From a checkpoint of a small model that answers yes/no questions on an image's attributes.
Data: 88335 training examples, 3.5 epochs.
Rows from block 5 of the fusion encoder of a small model that answers yes/no questions on an image's attributes, named by matrix and row number. Rows with one number belong to one neuron. Each number is 128 + 32 x the weight over its row's rms, rounded and kept within 0 to 255. All counts start at 0. Numbers have three digits each. After the name is the row's rms in percent of the matrix's.
After each neuron's rows are labels from the 100 texts, of 14976, where the neuron reaches its highest value: "fires on" is the input token at the peak. Only what is clearly more common there than usual is listed. The data: telescope images of galaxies (Galaxy Zoo DECaLS).
# fc1: MLP up (fusion_encoder.blocks.5.mlp.fc1.weight, 2304x384), inputs 0-76
# fc2: MLP down (fusion_encoder.blocks.5.mlp.fc2.weight, 384x2304, transposed), outputs 0-76

fc1.76 092:186083108120091128141164111100165101169127167090134154176112170131180126132167131113113080140122119114143152197126130101117072092137116095080087140141083110080141136084110065181155167129149096130170145129132139142072172187172112111
fc2.76 116:133127172101177128124117099085110169076139128138105132128122147167140133136142140154175104071125146127089079118092093097136089161105081140055106077163109143155099163085094085179184098100114160130150185131155148103083178126111073117
fires on: "spiral arms: yes"; "spiral winding: tight"; "bulge size: small"; "bar: no"

fc1.178 099:162080113100130109135109096155160141102154155044205115159150089007142172155135115121145159102104101128172151168079144148151107130125127155093135156092097133082124135062080086134142134126143126134204089132095112097160113170182138126
fc2.178 104:127134144111150095116127098131137179107144123173114122085119138152138121095114127160139068143114108121110087105071071127118134111129061072116151119147103158182127188134129090187147075129151126168155144139113155085078192116110094164
fires on: "spiral arms: yes"; "spiral winding: tight"; "bulge size: small"; "bar: no"

fc1.306 102:132090130128159131139111133132155111141137161093126166145069092071161133113177143096142077090152094147140091200097121112152114078073120130057080095126111177045159138113108095119108147094106097110158157079150145098117139137097121138
fc2.306 114:112072149149185102139092122125126156123121108108165186162163160113130172147133050093107110143072122132085149098133160101059184122149148142092126167117123148138092102154145121111152122174142130155171110124120084122177114125099149060
fires on: "spiral arms: yes"; "bar: no"; "bulge size: small"

fc1.381 106:130080178115101154090123167117135132147147178118144212178101117074090170148162131206084172139133174106144104119159191094097064155093172175116099136144133122143080182126112113113100130077118162159152175131134132116094132176134087067
fc2.381 097:091085115127117147147129130102102164131120063142113123109148131141120170186140161125134128100109134121107168092134096136151129145164139125145073116135176118159087092142140110135173091100154198080236194148185139122149157213159152125
fires on: "roundness: round"

fc1.505 115:113130167179161117071173134073109138156172159164138130157050170139099124118138149154075110081111200103152094114138142147174102140101144148087130094170140134099122163154129058081121154049089169178129150172166181152068124105150115126
fc2.505 128:122062113149099134133104131148080163153136087123123081070113117136112103179139172122133158108171134116128150134152121147173107143169149109154099113163155121141115079111136155155150139112143163058211190133142128112146134173147148139
fires on: "roundness: round"

fc1.684 118:212118153115102136162099094107174108127124167074118135124074092085194130144109145110154097090119107094153134159064147093155110147100065119142125114139138205084129142070102119156088132151107110096165091100124146083119119128115121123
fc2.684 115:120064173126165110133106150163127133116136124096154143163140167110129156148146055086084104180075108161145153136142159138040191104134128141103167161084096123129125124142125146109122158167162119163162091099101071161154120125083159107
fires on: "spiral arms: yes"; "bar: no"

fc1.437 094:197083158075093103140151092111124158139067180097160168120152113109189118126077130169151132091176181113109154128077162074101148104147109179130071109136141128079161172090077137143101191099151178127216110137135179109118164142132129141
fc2.437 098:129136167088169134110136087083130155063178109180086147129130136149134109138137172196190109114115160130122087070078089136108104158087091102051110069191106120180107171119123097174180072094122158128119146106123160077091176131125098118
fires on: "spiral arms: yes"; "bar: no"; "spiral winding: tight"; "bulge size: small"

fc1.716 108:135080164116124136097134131083119127119144148148174138153073144137132125118133186220092111075141163126159079115163155135104032157068104140116126070158095162146134173090163102075094145097118183138111172115127192130040079159131100124
fc2.716 104:124036129149124111153140119140100118127126098083134087100142120100129112183127160104125124121143171092105117105125104118194111146135111138146114075139158104115115122111142140160167102100147193057212190142150150100152143212117137171
fires on: "roundness: round"

fc1.753 100:137124137169142115143113120107176116143100167106127140182085106126132163145167111172117105125152125122079134127140183081171141149091116174112131108130132155107130149156119085120131126112156139180153115145197173113076082153169139144
fc2.753 100:134045178092179113124087088104118180084126119114144172123145172156131160177146128143139128107068157141100148134114106113093128168123111161094102110150125120144096144131151113114133074160127130142220149110184126128153154156142134045
fires on: "roundness: round"

fc1.485 105:112145154167124164096161143101128171124097114105136185140088157099128122151082165180124135109139185142163092157134143108118058191079113123155084121115128133124105098127150131155068161075109176127145136123125174141094064144171127098
fc2.485 100:147040100161133149171137143129091136160100064086152101107102131104133129173119152079118165089169178081139154111145139136197098146153143116138100116163148056143115099134101153125173159098092159040225184122162139108151140177154177138
fires on: "roundness: round"

fc1.544 103:081119114152144148080162144094133116167130151139173175134118097149080158133106161208114170137121202108134097122108130136142081155100145122111144081175103142103089165170100110096150192063105140142160134130166199111049067173172137143
fc2.544 102:144042104133135137166141108148103117112114060127139101078139095146136093121156172119149164117161148128096115130148103122160136169142131125152097103139188140145092119130114164161158162096159167069222188135144136101121162166142135171
fires on: "roundness: round"

fc1.713 095:169101119109139150143112152104098133110087141077224169157119095017103189190072153147120111093120136121182138185131108139134075090125140139128110156156155144120125175054137081168137148125129128144175081061108121138115152208117106094
fc2.713 106:135136157090125128093140095128159173063177133165101116111133104149155142101119157194150093134126118111099064078094059120113092124106082076108159084128142135151122150104096072148165061138150128165146147126152159077133198095085095144
fires on: "spiral arms: yes"; "spiral winding: tight"; "bulge size: small"; "bar: no"

fc1.435 100:136119162163134191130124184108088143177146153148148127142098123115129157152129169135052166098121165088155156096182167101143058188154110172163130112136060127125097082104178143118099150090099157105120140123199182156168129117210151124
fc2.435 106:117119156159122136145129143085123084168135214094119114178114120160105161143103075183089170179103116162110072137165171122076139188109137162086136133108135159117123135144128128111109139124155107220109095159137116159092100111161134092
fires on: "roundness: round"

fc1.581 100:182087091078112107129117120082131094085130162134137120150082141107150172161145162178138071087119090147137093190067110065116084140125121125091120103120143154104117121087102110123104142093126121125121095087088171106078183146124136121
fc2.581 111:113088135105167111116070112138133153114124139100149164162181142136143155167169085094137130173056099133097146098122125116064169103139122129066167151066078148132117128135123104122130134164128109185155111102120077111154145141078139063
fires on: "spiral arms: yes"; "bar: no"; "bulge size: small"

fc1.654 103:201097142097108099131130143121169156142123157097219140130121083073132145175124145163163120120108143094162123197125147079095143139128119115154095176163104156046137175096067127118151136075101134112187088083125160132112166173144089098
fc2.654 096:134141193072160140152072099101109146063189111131092152101141121175128154150144164136177087076082128121118079077112060122108108131123065090089130134123121126157099148101117102158137105138126145159112177101130174064146164123093100150
fires on: "spiral arms: yes"; "bar: no"; "spiral winding: tight"; "bulge size: small"

fc1.263 109:192091140082170094156120128097162147074066163089124126134121130129175163163170146173181098122080151133083080197102111064117111132084091127119138157139149188085095169055127125185154094156105118151174118123133108133134127121105145105
fc2.263 123:111074149110196092150065141155165163097130134116160137170161185109099175162131056092122139149072113149101165132130117126048186106138132132080131152102119112121106084150144129084120128190123103142176129119136097122175129127094132085
fires on: "spiral arms: yes"; "bar: no"

fc1.697 094:159057122124121141092139145104144158167116143075131167107078149053165138196126127112150156105135126150167138172146089116159073160073156158105111112113165162070162187109074100163081111138181137137145085095105175102145101204124127124
fc2.697 115:159113142091190142117142093081140181080172133125113111104137109180146115143123181185185085097114175144085069095105096100111074144065065136057122087118097127176096191081128092164134086090107158171142200103150198096112199139115058095
fires on: "spiral arms: yes"; "spiral winding: tight"; "bulge size: small"; "bar: no"

fc1.429 105:135119160102097116135158172098179117167101162086166113170143159102122182132150182211102165105147188129109062138166175129120105181073090135100162137190117151141137153122137081146088156114129107128117177136180128127042149170167119127
fc2.429 088:132036147129096124111135130108103197104142087107159134125140151132097117179117122124128159094153149097089137112126119124135129134132131150107106129168131079133102102152122151160156116104155149086236184146151137107152116189141169118
fires on: "roundness: round"

fc1.346 112:136142165173080143144168146058125109159160185125121158138127145141117124113133128172107158136091161107125112152124175102085088194103121123114159113140137155094148146106160092071088148070082186167184167155151190161080133142143100108
fc2.346 110:126050140125100135132134133126120141152124099110129123099128116124099155181120173119123162093118137126119160093129098120165100165160122117155119074130143086145081085129120126143165095106124195099215160143142132129172130186125163109
fires on: "roundness: round"

fc1.63 094:176076115116149122104167082092143123166093133101174114151124095083169111170138105133119116129114105113147103164081160110094151096075079182125163122114096114087127126103086079163103160158113079122151111082085155097119139169169131138
fc2.63 101:113129149138194075146095100078152149091138090095073165137149163183116126143178148159150131126113167163101125131175122142124129192113106126068097133166089137162068140140140118120158086101110161142132165118169185145092160060116085097
fires on: "spiral arms: yes"; "spiral winding: tight"; "bulge size: small"

fc1.39 100:115086141131130110082138149051160160105128153098134158129057103104137168174082111188080119151100180119173069150121132118108117165100103124119168093187118131125131111090155101112121168095105126139110163140126157164050131116173099109
fc2.39 091:137054144169145113139089133108073164146134079124130108070118080135093123161115183132129162105125171138124150111131134145203132172160095117124115132167134096155090111113148138125139133111118167065203190117137099097151161174144141161
fires on: "roundness: round"

fc1.185 105:155074099135094190190145087077094138142136148072167145122116103058177123145103124131109103150118117074135068181113136089167148096099074134109115130135145133116187182094092128123137136132166069149128118093067121122073171178150099178
fc2.185 092:122039090135158091176124096147177127133077094086134128120167169118162133166114136139141128110127151150156154151156136135109173161158129129119136146124141162080093098109120086110103114152136095105241116103148163109143114180124111067
fires on: "spiral arms: yes"; "spiral winding: tight"; "spiral arms: no"; "bulge size: small"

fc1.379 098:204074178144152109130141132087104130108133141079145176153078141094147193136136151156135134068099105110159102170122163101151146126139134140106082095151099181113112134124127082137104140141117118088205106078123159100067132211154117132
fc2.379 112:137157194093146149117082059088103176084180150127108149136151150182113149131179160160180083114094153126099109077130077098113112153107086108054101126142105132204103164089127106170178065107091119152129186131156155080109157123095099113
fires on: "spiral arms: yes"; "spiral winding: tight"; "bulge size: small"; "bar: no"

fc1.60 102:200115108103126121150079083147183080097126136099135122128072150072163178138123116106134120121125086092103126168122087056120164066140074128093108164126143130038125116082107131154151133162163096139178085107144104126084135164128148147
fc2.60 119:146115129121189088136097133150169173125147143100169144172159164114132178151157052077127120176050108171115106108126145109066176102139135134101129144093078142113100116123142138081117129177150085145162125088138083128134119122084143104
fires on: "spiral arms: yes"; "spiral winding: tight"; "bulge size: small"; "bar: no"

fc1.148 108:085085129111144131149167167055139147171139163108181141147062185086117190114133136160094122088119160162139132141180137126104060150115152150100138132156065145134082144153102109133082135068114128142165170114172152140062095108148102069
fc2.148 100:139049160150112151164104106109109174154130055111116097122166135147136162168128147135136153083119184093088132128158124147140092161136147120149071095140159112150088087101117153166185129123142161062230171126199125151152159198164160122
fires on: "roundness: round"

fc1.766 093:186096185097076188145141110105156150154153149089162130126103124117103133193134110148161115117157119096107074152068112135116133093089135134065116177160120145098132158090083071145140175105113142182180116113095192157054160178104158085
fc2.766 108:119131139072192129126099088090127137052152135131127156138127147172142133137146128139141105119105132128086091109114079090110128122122091102072121095141121136145096160083125067183154061131142127176133154107120110090076162101122067090
fires on: "spiral arms: yes"; "spiral winding: tight"; "bulge size: small"; "bar: no"

fc1.457 104:135152120076160160100110116103112121131063132142111191114103099110125142124152121160140126121083146135092131137064129057088155114131111140128142154109149176102146188125083111127150148166110085134139143121142101100113153107077152153
fc2.457 114:109068138164209059122079158142142137129130072148101139160152161148089186145123065111090168175084111140082172110182166134064160134112171134112142165136152111148096109149136113093132138175132107120182121154142095145148113129142143080
fires on: "spiral arms: yes"

fc1.683 112:211083116095102150161095083125118109132113135073165142101118137071179165137161143143157128078117133126148116186077122061096137074091100096104085132171119146071116140082088131154147096121138143121128142071106130104073134144106158107
fc2.683 121:143070156122181071144070125125133160109121147092172149156186186094121174141138047123120131151062109150127153108139148121046161121148122106093148140101077120148100097130159139096124141172157122146140108098141103131148135117098134062
fires on: "spiral arms: yes"; "bar: no"; "bulge size: small"

fc1.443 099:144056154071109105129101086093174152116077114049145147137097122082165146162099105111134114060108136102096117145114163083171098141091074113101099160103129145046171149115085131171104150127118149145162156114150113109118134133157141137
fc2.443 099:121087145131149099146057127179145161105153129092148119182201159130134176179132084056095123141059079137125149110133139100074160139168138111091113166126116149158116111122123172086153102183169096147157119119150099129200128141137148053
fires on: "spiral arms: yes"; "spiral winding: tight"; "bar: no"; "bulge size: small"

fc1.532 109:110082111109091098089142139124151154123157156135166177128080117135141174179138170208139163110128187094149100173163181146110045172090149108095138099149140088095125130131149084112089125088074108162149135151180141176057105159157087110
fc2.532 116:142084149142121111133110119093097168134113074141121095105162125146095138185116146110122159078135143086094139136161114137162109147148142114140075096140159075120092074108151122137157125129128173070204171158183150118168150165164165142
fires on: "roundness: round"

fc1.483 112:112108141126151108050184143056163102127122156153126185119080148132118157126130184174143159108105178101163086107128160107165078189075129133104133109191150136149105159108158080138123128092083119129126128127162190148117122162152100101
fc2.483 129:106102112148129121159112110154097115154127093111120097081125128122112099149148177098124153075149158094108167119125114128188143131146122103182087120173152109131093071139116160132155115105154149074184185141184133130174109188140165142
fires on: "roundness: round"

fc1.426 106:178103142074126113127096072130115101103058107121140123114095095144160144170149112165189130090090147074123106192096098059111159068126055113112087122136127138105117152078091138126104095103131106117163156114080117129115117138134123165
fc2.426 123:126085160140191107150079132140159150123125155125137166180173171139117169171136066086126148152084084141105133108128137128075177127119126124096129172100116129141126129114147136098117118192135080177164130121122101152173131146083154064
fires on: "spiral arms: yes"; "spiral winding: tight"; "bar: no"; "bulge size: small"

fc1.204 108:099092125132113167130146162042139094113128184144103145153130169128132197124165112186138164122166140117135063085164126147154081133128144117132111120198076156155096127126154107139112159045080154161144137123140193169076123117124149103
fc2.204 115:139074144138140120148097144120094119107145051106120114091145131160134127127142161099147160102147159101114125116145106131139115153165129099129088114142174130141086106134145169153156131138155157052192208129155151124133148176127157143
fires on: "roundness: round"

fc1.494 102:208102111114153154102111134116131162101073125086127120103108097130163136182171137111123102089159126168087084172101129059108118091109071161122126134176121153041149142121068139114114133136176163129133128074100165107121116177115091128
fc2.494 105:147068138141157089126098101127172195108129119128130148154191205137113172159135055078140116162056077147083141141151150108081155128143119135091154185122125138135118121117149111130120115168145125156206109109115096129170124169121130054
fires on: "spiral arms: yes"; "bar: no"

fc1.262 109:206115131089154120163144131080160110148128188082152136149105126096149166172130153147168067106150103154131090202110146117084114110079087168104107157174153183081166126098072093130163094136157145115159152097121143132066136167164140146
fc2.262 105:138059155114155068145069113147161167110131141112163171150156158114112184189141061078110145156056124142090136101116116120052158110142117151105135150126095116116113090117130114095123110154143110136170146107119118110182139154130113044
fires on: "spiral arms: yes"; "bar: no"

fc1.302 092:196090138134093144108098096146181147161100146096148131150151095073181120167078103189147111078163146106153102149124132113176115083114106188162081167152111117069186149125118075185076172086122098165148084098136189135128132138124117102
fc2.302 106:156102138063173150097120061077116160067166131122121142123122110187145113143159139185157102099132163131100087098129084086114072136078069144071105084155116143175102167072127070180149091075105165122149155132144186066099191121110086115
fires on: "spiral arms: yes"; "spiral winding: tight"; "bar: no"; "bulge size: small"

fc1.184 091:174100146096095144133126128164179165141107158108118130132080159088106188117138119134136134163100139092095132201090160100104132129114147159094120196122173145076132109137077110117136128110121134143174072102115121117098141173122150143
fc2.184 086:088073114151194031100045145150168145153090051134126131152113197190117175126180067086104170149113147091168159164173156145124164135118131099115127131123183124102108112186124162089154108170147135113137126120131111170174108122068133128
fires on: "spiral arms: yes"; "spiral winding: tight"; "bulge size: small"; "bar: no"

fc1.201 106:147077119111100121150137142099120089141099138052203155141078079043181171175148116150156130106169173076160134170111121071129082164147090104092109152141122108086140181078143077125094115110063137150204129066159190133126168198142120149
fc2.201 089:114129145103171104057101065043094148061157155153090124142122113148139132094178157149162081118152119131060083083110071090171097124086087093093112044149135109184143203079108059191149063129133140136143131133118134083073192108135053144
fires on: "spiral arms: yes"; "bulge size: small"; "bar: no"; "spiral winding: tight"

fc1.152 104:164110105110115134092135070114162125078077162118160105140073086115178109185132133138115068094158118079085074141089083117095100088085066169147130116109117141106151115042092136164154156128161127095173143121125140140077128152131086111
fc2.152 095:150065165146173073137089138168148169095116129106138166168197181083109179163143073106131108165069114145124152138124162095047152147105124125065147149089136128122135128144144124091114141193137083137162112122122094129164123156129148063
fires on: "spiral arms: yes"; "bar: no"; "spiral winding: tight"

fc1.96 105:183078087110112133153122100101152127076110147121155122180148096112191090168123117119127087118069120143120071201086129074087102103113097105123115161135138185104173179083073101103141088121164110138176078071127079096064162171109177110
fc2.96 109:104089113146168096138091128171149095141130113117130176171133164132140184144121074123101184133072116147115153112184176153056139142131147106121151142104131110136108107159138119075139112138112135135176096138160130161164078109115154090
fires on: "spiral arms: yes"; "spiral winding: tight"

fc1.355 113:138128192178134135120132124050151114140147139098144156143112127087115142183084120179078143127140188104129085159160124163100042129094127120075115147134137145118146162101120088127117147099094179171121117122171187185053130179184107106
fc2.355 088:098040138109098155131149112140103170133118110095123142076148134101122148158135162119157126114113178118122140141109125124176087172142128141165126089163131084146072090122136114148157097126126166101239179163178111126152110232131169109
fires on: "roundness: round"

fc1.721 098:154099135105134101094171120084142156103124183041220162113077093055150116155092155146098144141127121119107111200140120086153119123085132167091090140116125141069126179116122138114113099076124146122159149106125134131142114173138128109
fc2.721 094:149116186095154140124106073116159145103188144106120140158173125131119159128167115172138085093070141142101082099086093100090098095096080093046128124140128150156099146088134086144170092136119121155103161091152134098127151128115115082
fires on: "spiral arms: yes"; "spiral winding: tight"; "bulge size: small"; "bar: no"

fc1.756 105:187088147082113138163113102135141148087079117133145110164152162121130170164132126158133069148118132102104072136082110072072150093083108132103082132085138211043150122087107147173124142103123091168163117079077101149088112186142172087
fc2.756 114:113088098153206081145066121130176166129120092120119152188168166157138206161150114117114159133060134150113163123181140117090187152100144101085121185119174133147097098163121120103133126183131093136168109121162124151153128099112144089
fires on: "spiral arms: yes"; "bar: no"; "spiral winding: tight"

fc1.151 108:163092171173157141120134121097167109115117187099130172157136142136135177153112098184082103081140186125086118115150134140105107129064147175100154114130078158105107132145149064099112169084075124163174153161161149169097084167112142123
fc2.151 096:090064136162127135127103126107124139139161073135134146105159160150117195189124165094109158074107135135093155092172096158118149154155120137128077133132128105149069104130152139132148080154153173118185161178166121128153103180146160115
fires on: "roundness: round"

fc1.119 099:156062123136128092144118125106146176151154117083220160134107127091109171157115113118104106073174111122139086201090136088147142084074080166072092098098153159054144194115107112163126166101153107118197089080138139166111102139164131135
fc2.119 097:135117192115176147122105100105160166083140124146120145156135166163112163151137158163163091108124152155095074111131074110111082122126088124049129101130127110159090165115090105146140060097122169155143152111175158076107196132136073084
fires on: "spiral arms: yes"; "bar: no"; "bulge size: small"; "spiral winding: tight"

fc1.12 094:174096124152112123094125153100170127137121131058159139129101118128173170126161155119133096106174123176087124161101110111133087123106078098119165089179148166100110157109134125177109146122109109161190129086136097112131116119118064084
fc2.12 086:109066187128167112138113135144181172121158119119124134156148167149105146167133058114089163162072125160104167120130159110094165159169119127066147152101127132143105148139158111108148099169113145180198156108164128132168160143098120077
fires on: "spiral arms: yes"; "bar: no"

fc1.651 098:131138168114117205160145121125171136148145135112140105157083127078122127163114140166093126170125155087205181117157127148127090180156149148164172157171079103155134113138133147119077129055063176153137129101165112177173091141167142067
fc2.651 101:105085128180134137139138145103128096170154165127103091133155088168119173145146141145090151097120156143076097116153169132143131179107152160070080116178115137155102155159121099127165110084142135172141176173175185159097076129152145118
fires on: "roundness: round"; "shape: star or artifact"

fc1.636 107:190108098115100154153080095111175118084129156082122116089106151118131171147165159147170124085108116168128078166126076082111116132089112087128129126118120181088178146099090141113136144128144099153149154107079101121077183141090084115
fc2.636 116:150077165125165099135101102157161146097117142102162150186147151127108184175149080061117113162086092152126152116140129091051169105121145138108138161086089139129119125108143111099105131163128112136136132115141061153157114126105172103
fires on: "spiral arms: yes"; "bar: no"

fc1.749 091:125056164136130119158091113140145103090127177116188142150125158075111125205097160127133130149115155112172156173091146139102087108123102153124108187142090101130127149107142085141151107073093149145176141093149176102119167160138175173
fc2.749 104:134131170089192131108097066096142140052174154103113132136119154169158102134135121145179080115091161118104080104082076089128092150109064100036144113108091130172127196074108103145164058096113136183141188097146176075110183128095090108
fires on: "spiral arms: yes"; "spiral winding: tight"; "bulge size: small"; "bar: no"

fc1.192 108:161112124152135106082172159085135144118138203113174178164105188117105160169119160216110155130097158139100122118144145126147080170068139131084137128172138117090140133150103045082136181106090130110154123132174146147106093139143119123
fc2.192 097:109040139137140113126141106153108191158139084117133107105125133116110169183132138080120160074110138137095146140126128112150139156120140110128082129137160109114087099125157126144140132133158183088234177137194142126138116222120155138
fires on: "roundness: round"

fc1.234 105:183108088105151140114122088107183105132088142110162147119089120088146182167116169106117092109149150104084090193105109087113095097125103156085090154142141206044133165044085117155170128122172120146131118059091133099120143134097120136
fc2.234 120:146059139136167096139097141145163154107140128111147171173172185106125165162146055078100119138085124141107154127134153111045197113105135141103145177097101132126100085143150112099135114166139116154171108107127102120176108135100141074
fires on: "spiral arms: yes"; "bar: no"; "bulge size: small"

fc1.423 115:134097161121096134104179130091140108127151184149135132127083143126115167152126153185069154099108172095135073101138166160171071150080105125093143084177137099092133128161136078124111159066113166155128163145145178157084073123115084095
fc2.423 125:105051134163127117144109125131089135121152069116133076068159109114099129154110177109148163108180167107125143136153106128197106147153147123180085088168166087118123079138151135158139129089127177098184172127146126116178122191142141160
fires on: "roundness: round"

fc1.714 099:172130089120168110105091078107163132143097141111190117121113090101120134111151147075162082133113121077132157147139149056100151134078066132090135121117198188128133147123120154154175137137185055130122108082087120142113162145092160161
fc2.714 104:104092110122202085161063128147197140114130082116111175148153204191131185130158076108115139175117104180124166127143171151086134150095127085131100172121183150135082097163137130116141112144154093133166141156129106134163110129128097103
fires on: "spiral arms: yes"; "bar: no"; "bulge size: small"

fc1.182 098:136112133100125119134167095101156165163091153108191146121157111119180140156152106151152097137099100088153079212133106071176125081076121177084088133120127146086115109048107098139132120130091131102168133052099108138148113157125085127
fc2.182 081:149054178135161097115082147174149179106131142102128133175169186126131184188176074086137131161048072146128139116138120137056192129119146111107147179101114099130091122108151169106174114168136138096134148134147110115170140121154135097
fires on: "spiral arms: yes"; "spiral winding: tight"; "bar: no"; "bulge size: small"

fc1.635 105:140066143087129128099133108072183120103117137074174164088115086052170131146098158129175136126158169083149127186093099069116118122096103181080130104146091141099108175087117125159151162097096135136158115081086189129124158200130093137
fc2.635 085:097115179104172182098123130093113151094200092154077159113080149171131091129144140216169083092123122119079108105109114104163069159117067124055156046145142153179157133130113085154149101071103151123139189096124168093099155157122064128
fires on: "spiral arms: yes"; "bar: no"; "bulge size: small"; "spiral winding: tight"

fc1.129 106:160112113073096187155108089115136104088079142125159136092131159144150142157114118157152128109137101108141109210138109108097116124110080166122094135109142200073170127111104115119107100087113155108162098087128111124072166154126158149
fc2.129 122:150087149107190075115086115163138138111154152093179169179149145115145155152132096111133094168065110146096145120128140114060178133118137130110140165112102114144122104104113116117120124168145100133190110087130118140139141146086127091
fires on: "spiral arms: yes"; "bar: no"

fc1.288 096:121115125149095128174129143121093104131100134079175202126086125050135187177151096123109139140137140111141116152153174082155136108093154177075155120135096156084140113133088145096147134153096140183184034086078140090161132132148171163
fc2.288 097:109151167083120093117121088104105172083149127169110132097123107178104077079127129175156066124128112127138074077091063163147151129122089085113139085125113151167163178148117096172182058115167163171148132142151155063108179102110085164
fires on: "spiral arms: yes"; "spiral winding: tight"; "bulge size: small"; "bar: no"

fc1.88 113:136119180130133113078164136081168109157115188095180160151117165074095203142104173188135164103095187134152096134141147163102091146108147126049151100194112159133089151098110071080087157087062141116137163133142142183064101122150082132
fc2.88 103:106071151144154128143099118133101184124134087128124109121150123149125152149109151094122153076116143088075147091124098130136138127161141111133103106117144121157061104116135131143175112161156151121214154162158117107176161170154136090
fires on: "roundness: round"

fc1.316 099:117118166079097156089136124075159187126120156132164120105178089044139130171142123155126114105127116169135092175094133082088130089089117136134183080134116097102116153104080131161156110081166138146181103095103093159072165189095074084
fc2.316 089:146118100160166130139128128137134162121121101139081125165137127168122167114136114201125175120133150129138108128181175169139093177072158148137126132161175135122109128141136081104131162097088151103172145146173179152116097141121066089
fires on: "spiral arms: yes"; "spiral winding: tight"; "bulge size: small"; "bulge size: moderate"

fc1.87 108:153131178107174108108112164066145139143114192101154182134131116134158131136125143164132168129142161148118066164111180139106061161084156134106120079128153154145147131129150119099148116062116135133161142095160131127092119166161062107
fc2.87 091:097061137132130151116123129137121187108166078125141104128162134158099160194111120088119160119117124129095151106114089153114123163163107160134134100142162105136094108132129155152167116158182163099249171139145121114119151186164135109
fires on: "roundness: round"

fc1.372 110:159069095080088170142158137082130104093088145084127116119137099091183146128097135118131092125098111132142103188094127099149079081076078113126135087102098140072170150088078079101135090139142099132185136056092136115120104119126130129
fc2.372 104:122070137117163096141090129162125161130117123097141167193159156093114186183124061108127148146077111169093148143143121091043175124136147115114108180078087106152134108104158113112132097176150088146188138101135093128135145155115120076
fires on: "spiral arms: yes"; "bar: no"

fc1.311 115:178091111077124145150121092115131120089141184097170115137078119064152097154140106147122111140132110049156127131086146099103135139156087090100129140137147151079158163116079087160104165091133106164168104101082157112038154149124154161
fc2.311 129:124063082149159091158078112124141131113067066046158098175160151150167182179198098066136164128106117127088164161164147099105152146124109097099100134124175167087102116111117162130177107184155146120152164127162086133150134115116170089
fires on: "spiral arms: yes"; "bulge size: small"; "bulge size: moderate"

fc1.351 100:143092141094102111099107118117110154158097170066163118167100093090107136203143146168130108088178149102146153136083162095089140101091116129116102104110144142096149140086116111101140160098096122136165156122106157108120157179151102102
fc2.351 089:108139147075151122105093060085137162078172128128108134105123120173105108125176114178153109102089141154094093058095102109096087137148086119094117092132119089160120136074103075191146084133146160181130167109133145088110186109124116147
fires on: "spiral arms: yes"; "spiral winding: tight"; "bulge size: small"; "bar: no"

fc1.643 109:111129177136104179102166183084190114180109131103103164137115200110088153152113160194095152130164155084169146127117142139145107204112118126142122123198118149146110142106150076090105133065056141138157153133183192181105111160150120123
fc2.643 129:134064113163117104166106133122087113133130084116127085111103132122115127160119159132148154102142178124116121133172117136164122170151121142150085108160187111144098086130117149159173120116141156071202172140175150114122147194147134170
fires on: "roundness: round"

fc1.711 105:083102110183101166106159142111152082125147134159153117153070096115138120165091137157091161122164167070144121111156135117139118167058170156090109064184076152112113167148133075139093130048073165147142143107165178185063137136135092141
fc2.711 106:115030141136111114153136107140087109113149060101115082099109126112132131130135184132158164090132153095121144135145102150194106151153132135132093083154194101118094123106138157169147143137152161073195166126165136122121139182166110172
fires on: "roundness: round"

fc1.265 094:184115134096106169122099097135111105136145171074126152137099142049119135183099117122167119085157147103172158205149144132121106142124083139073100197171140150052164134107108146161104112110146114139133137084080117084136101170141117160
fc2.265 103:106079103155227034128050144139140141099116079119151195187132166171141193174161069115108161130047121153099142120180153144057184151127121104117112169119157084135114092163137114119125125158108125128158115136175111140145138118099142081
fires on: "spiral arms: yes"; "bulge size: small"; "spiral winding: tight"

fc1.124 117:153114134175136122075190119094163142149146171107159134168103163122149159160153130173099169125128180093131109130120184149169056144105105142079099074175094153149125146111130105131087123059077137173122168164161158139043107148147078144
fc2.124 126:136064107148135133159117124152085136129117072117099104093132143131129132161120160101132166091159150110099169112138127130167112135176146125163081119173150115134093073121127176143181114098136170059186175142176135110179147186159145162
fires on: "roundness: round"

fc1.529 096:149053125126118155137169131092148119157145170055204130161064104052130136132146165143140112071166141069092128172105131150155137113120098158075093175149156182073107157089129132156145158134144108156182151112146125104090134183137116121
fc2.529 106:155106178117183147106117065082154180076182130102095143161128132172115142137168158150168121073090136134114115093098090113109084155109067109044133130133102130189118156090101095180157060100111118180169180093173127082097154101112107076
fires on: "spiral arms: yes"; "spiral winding: tight"; "bulge size: small"; "bar: no"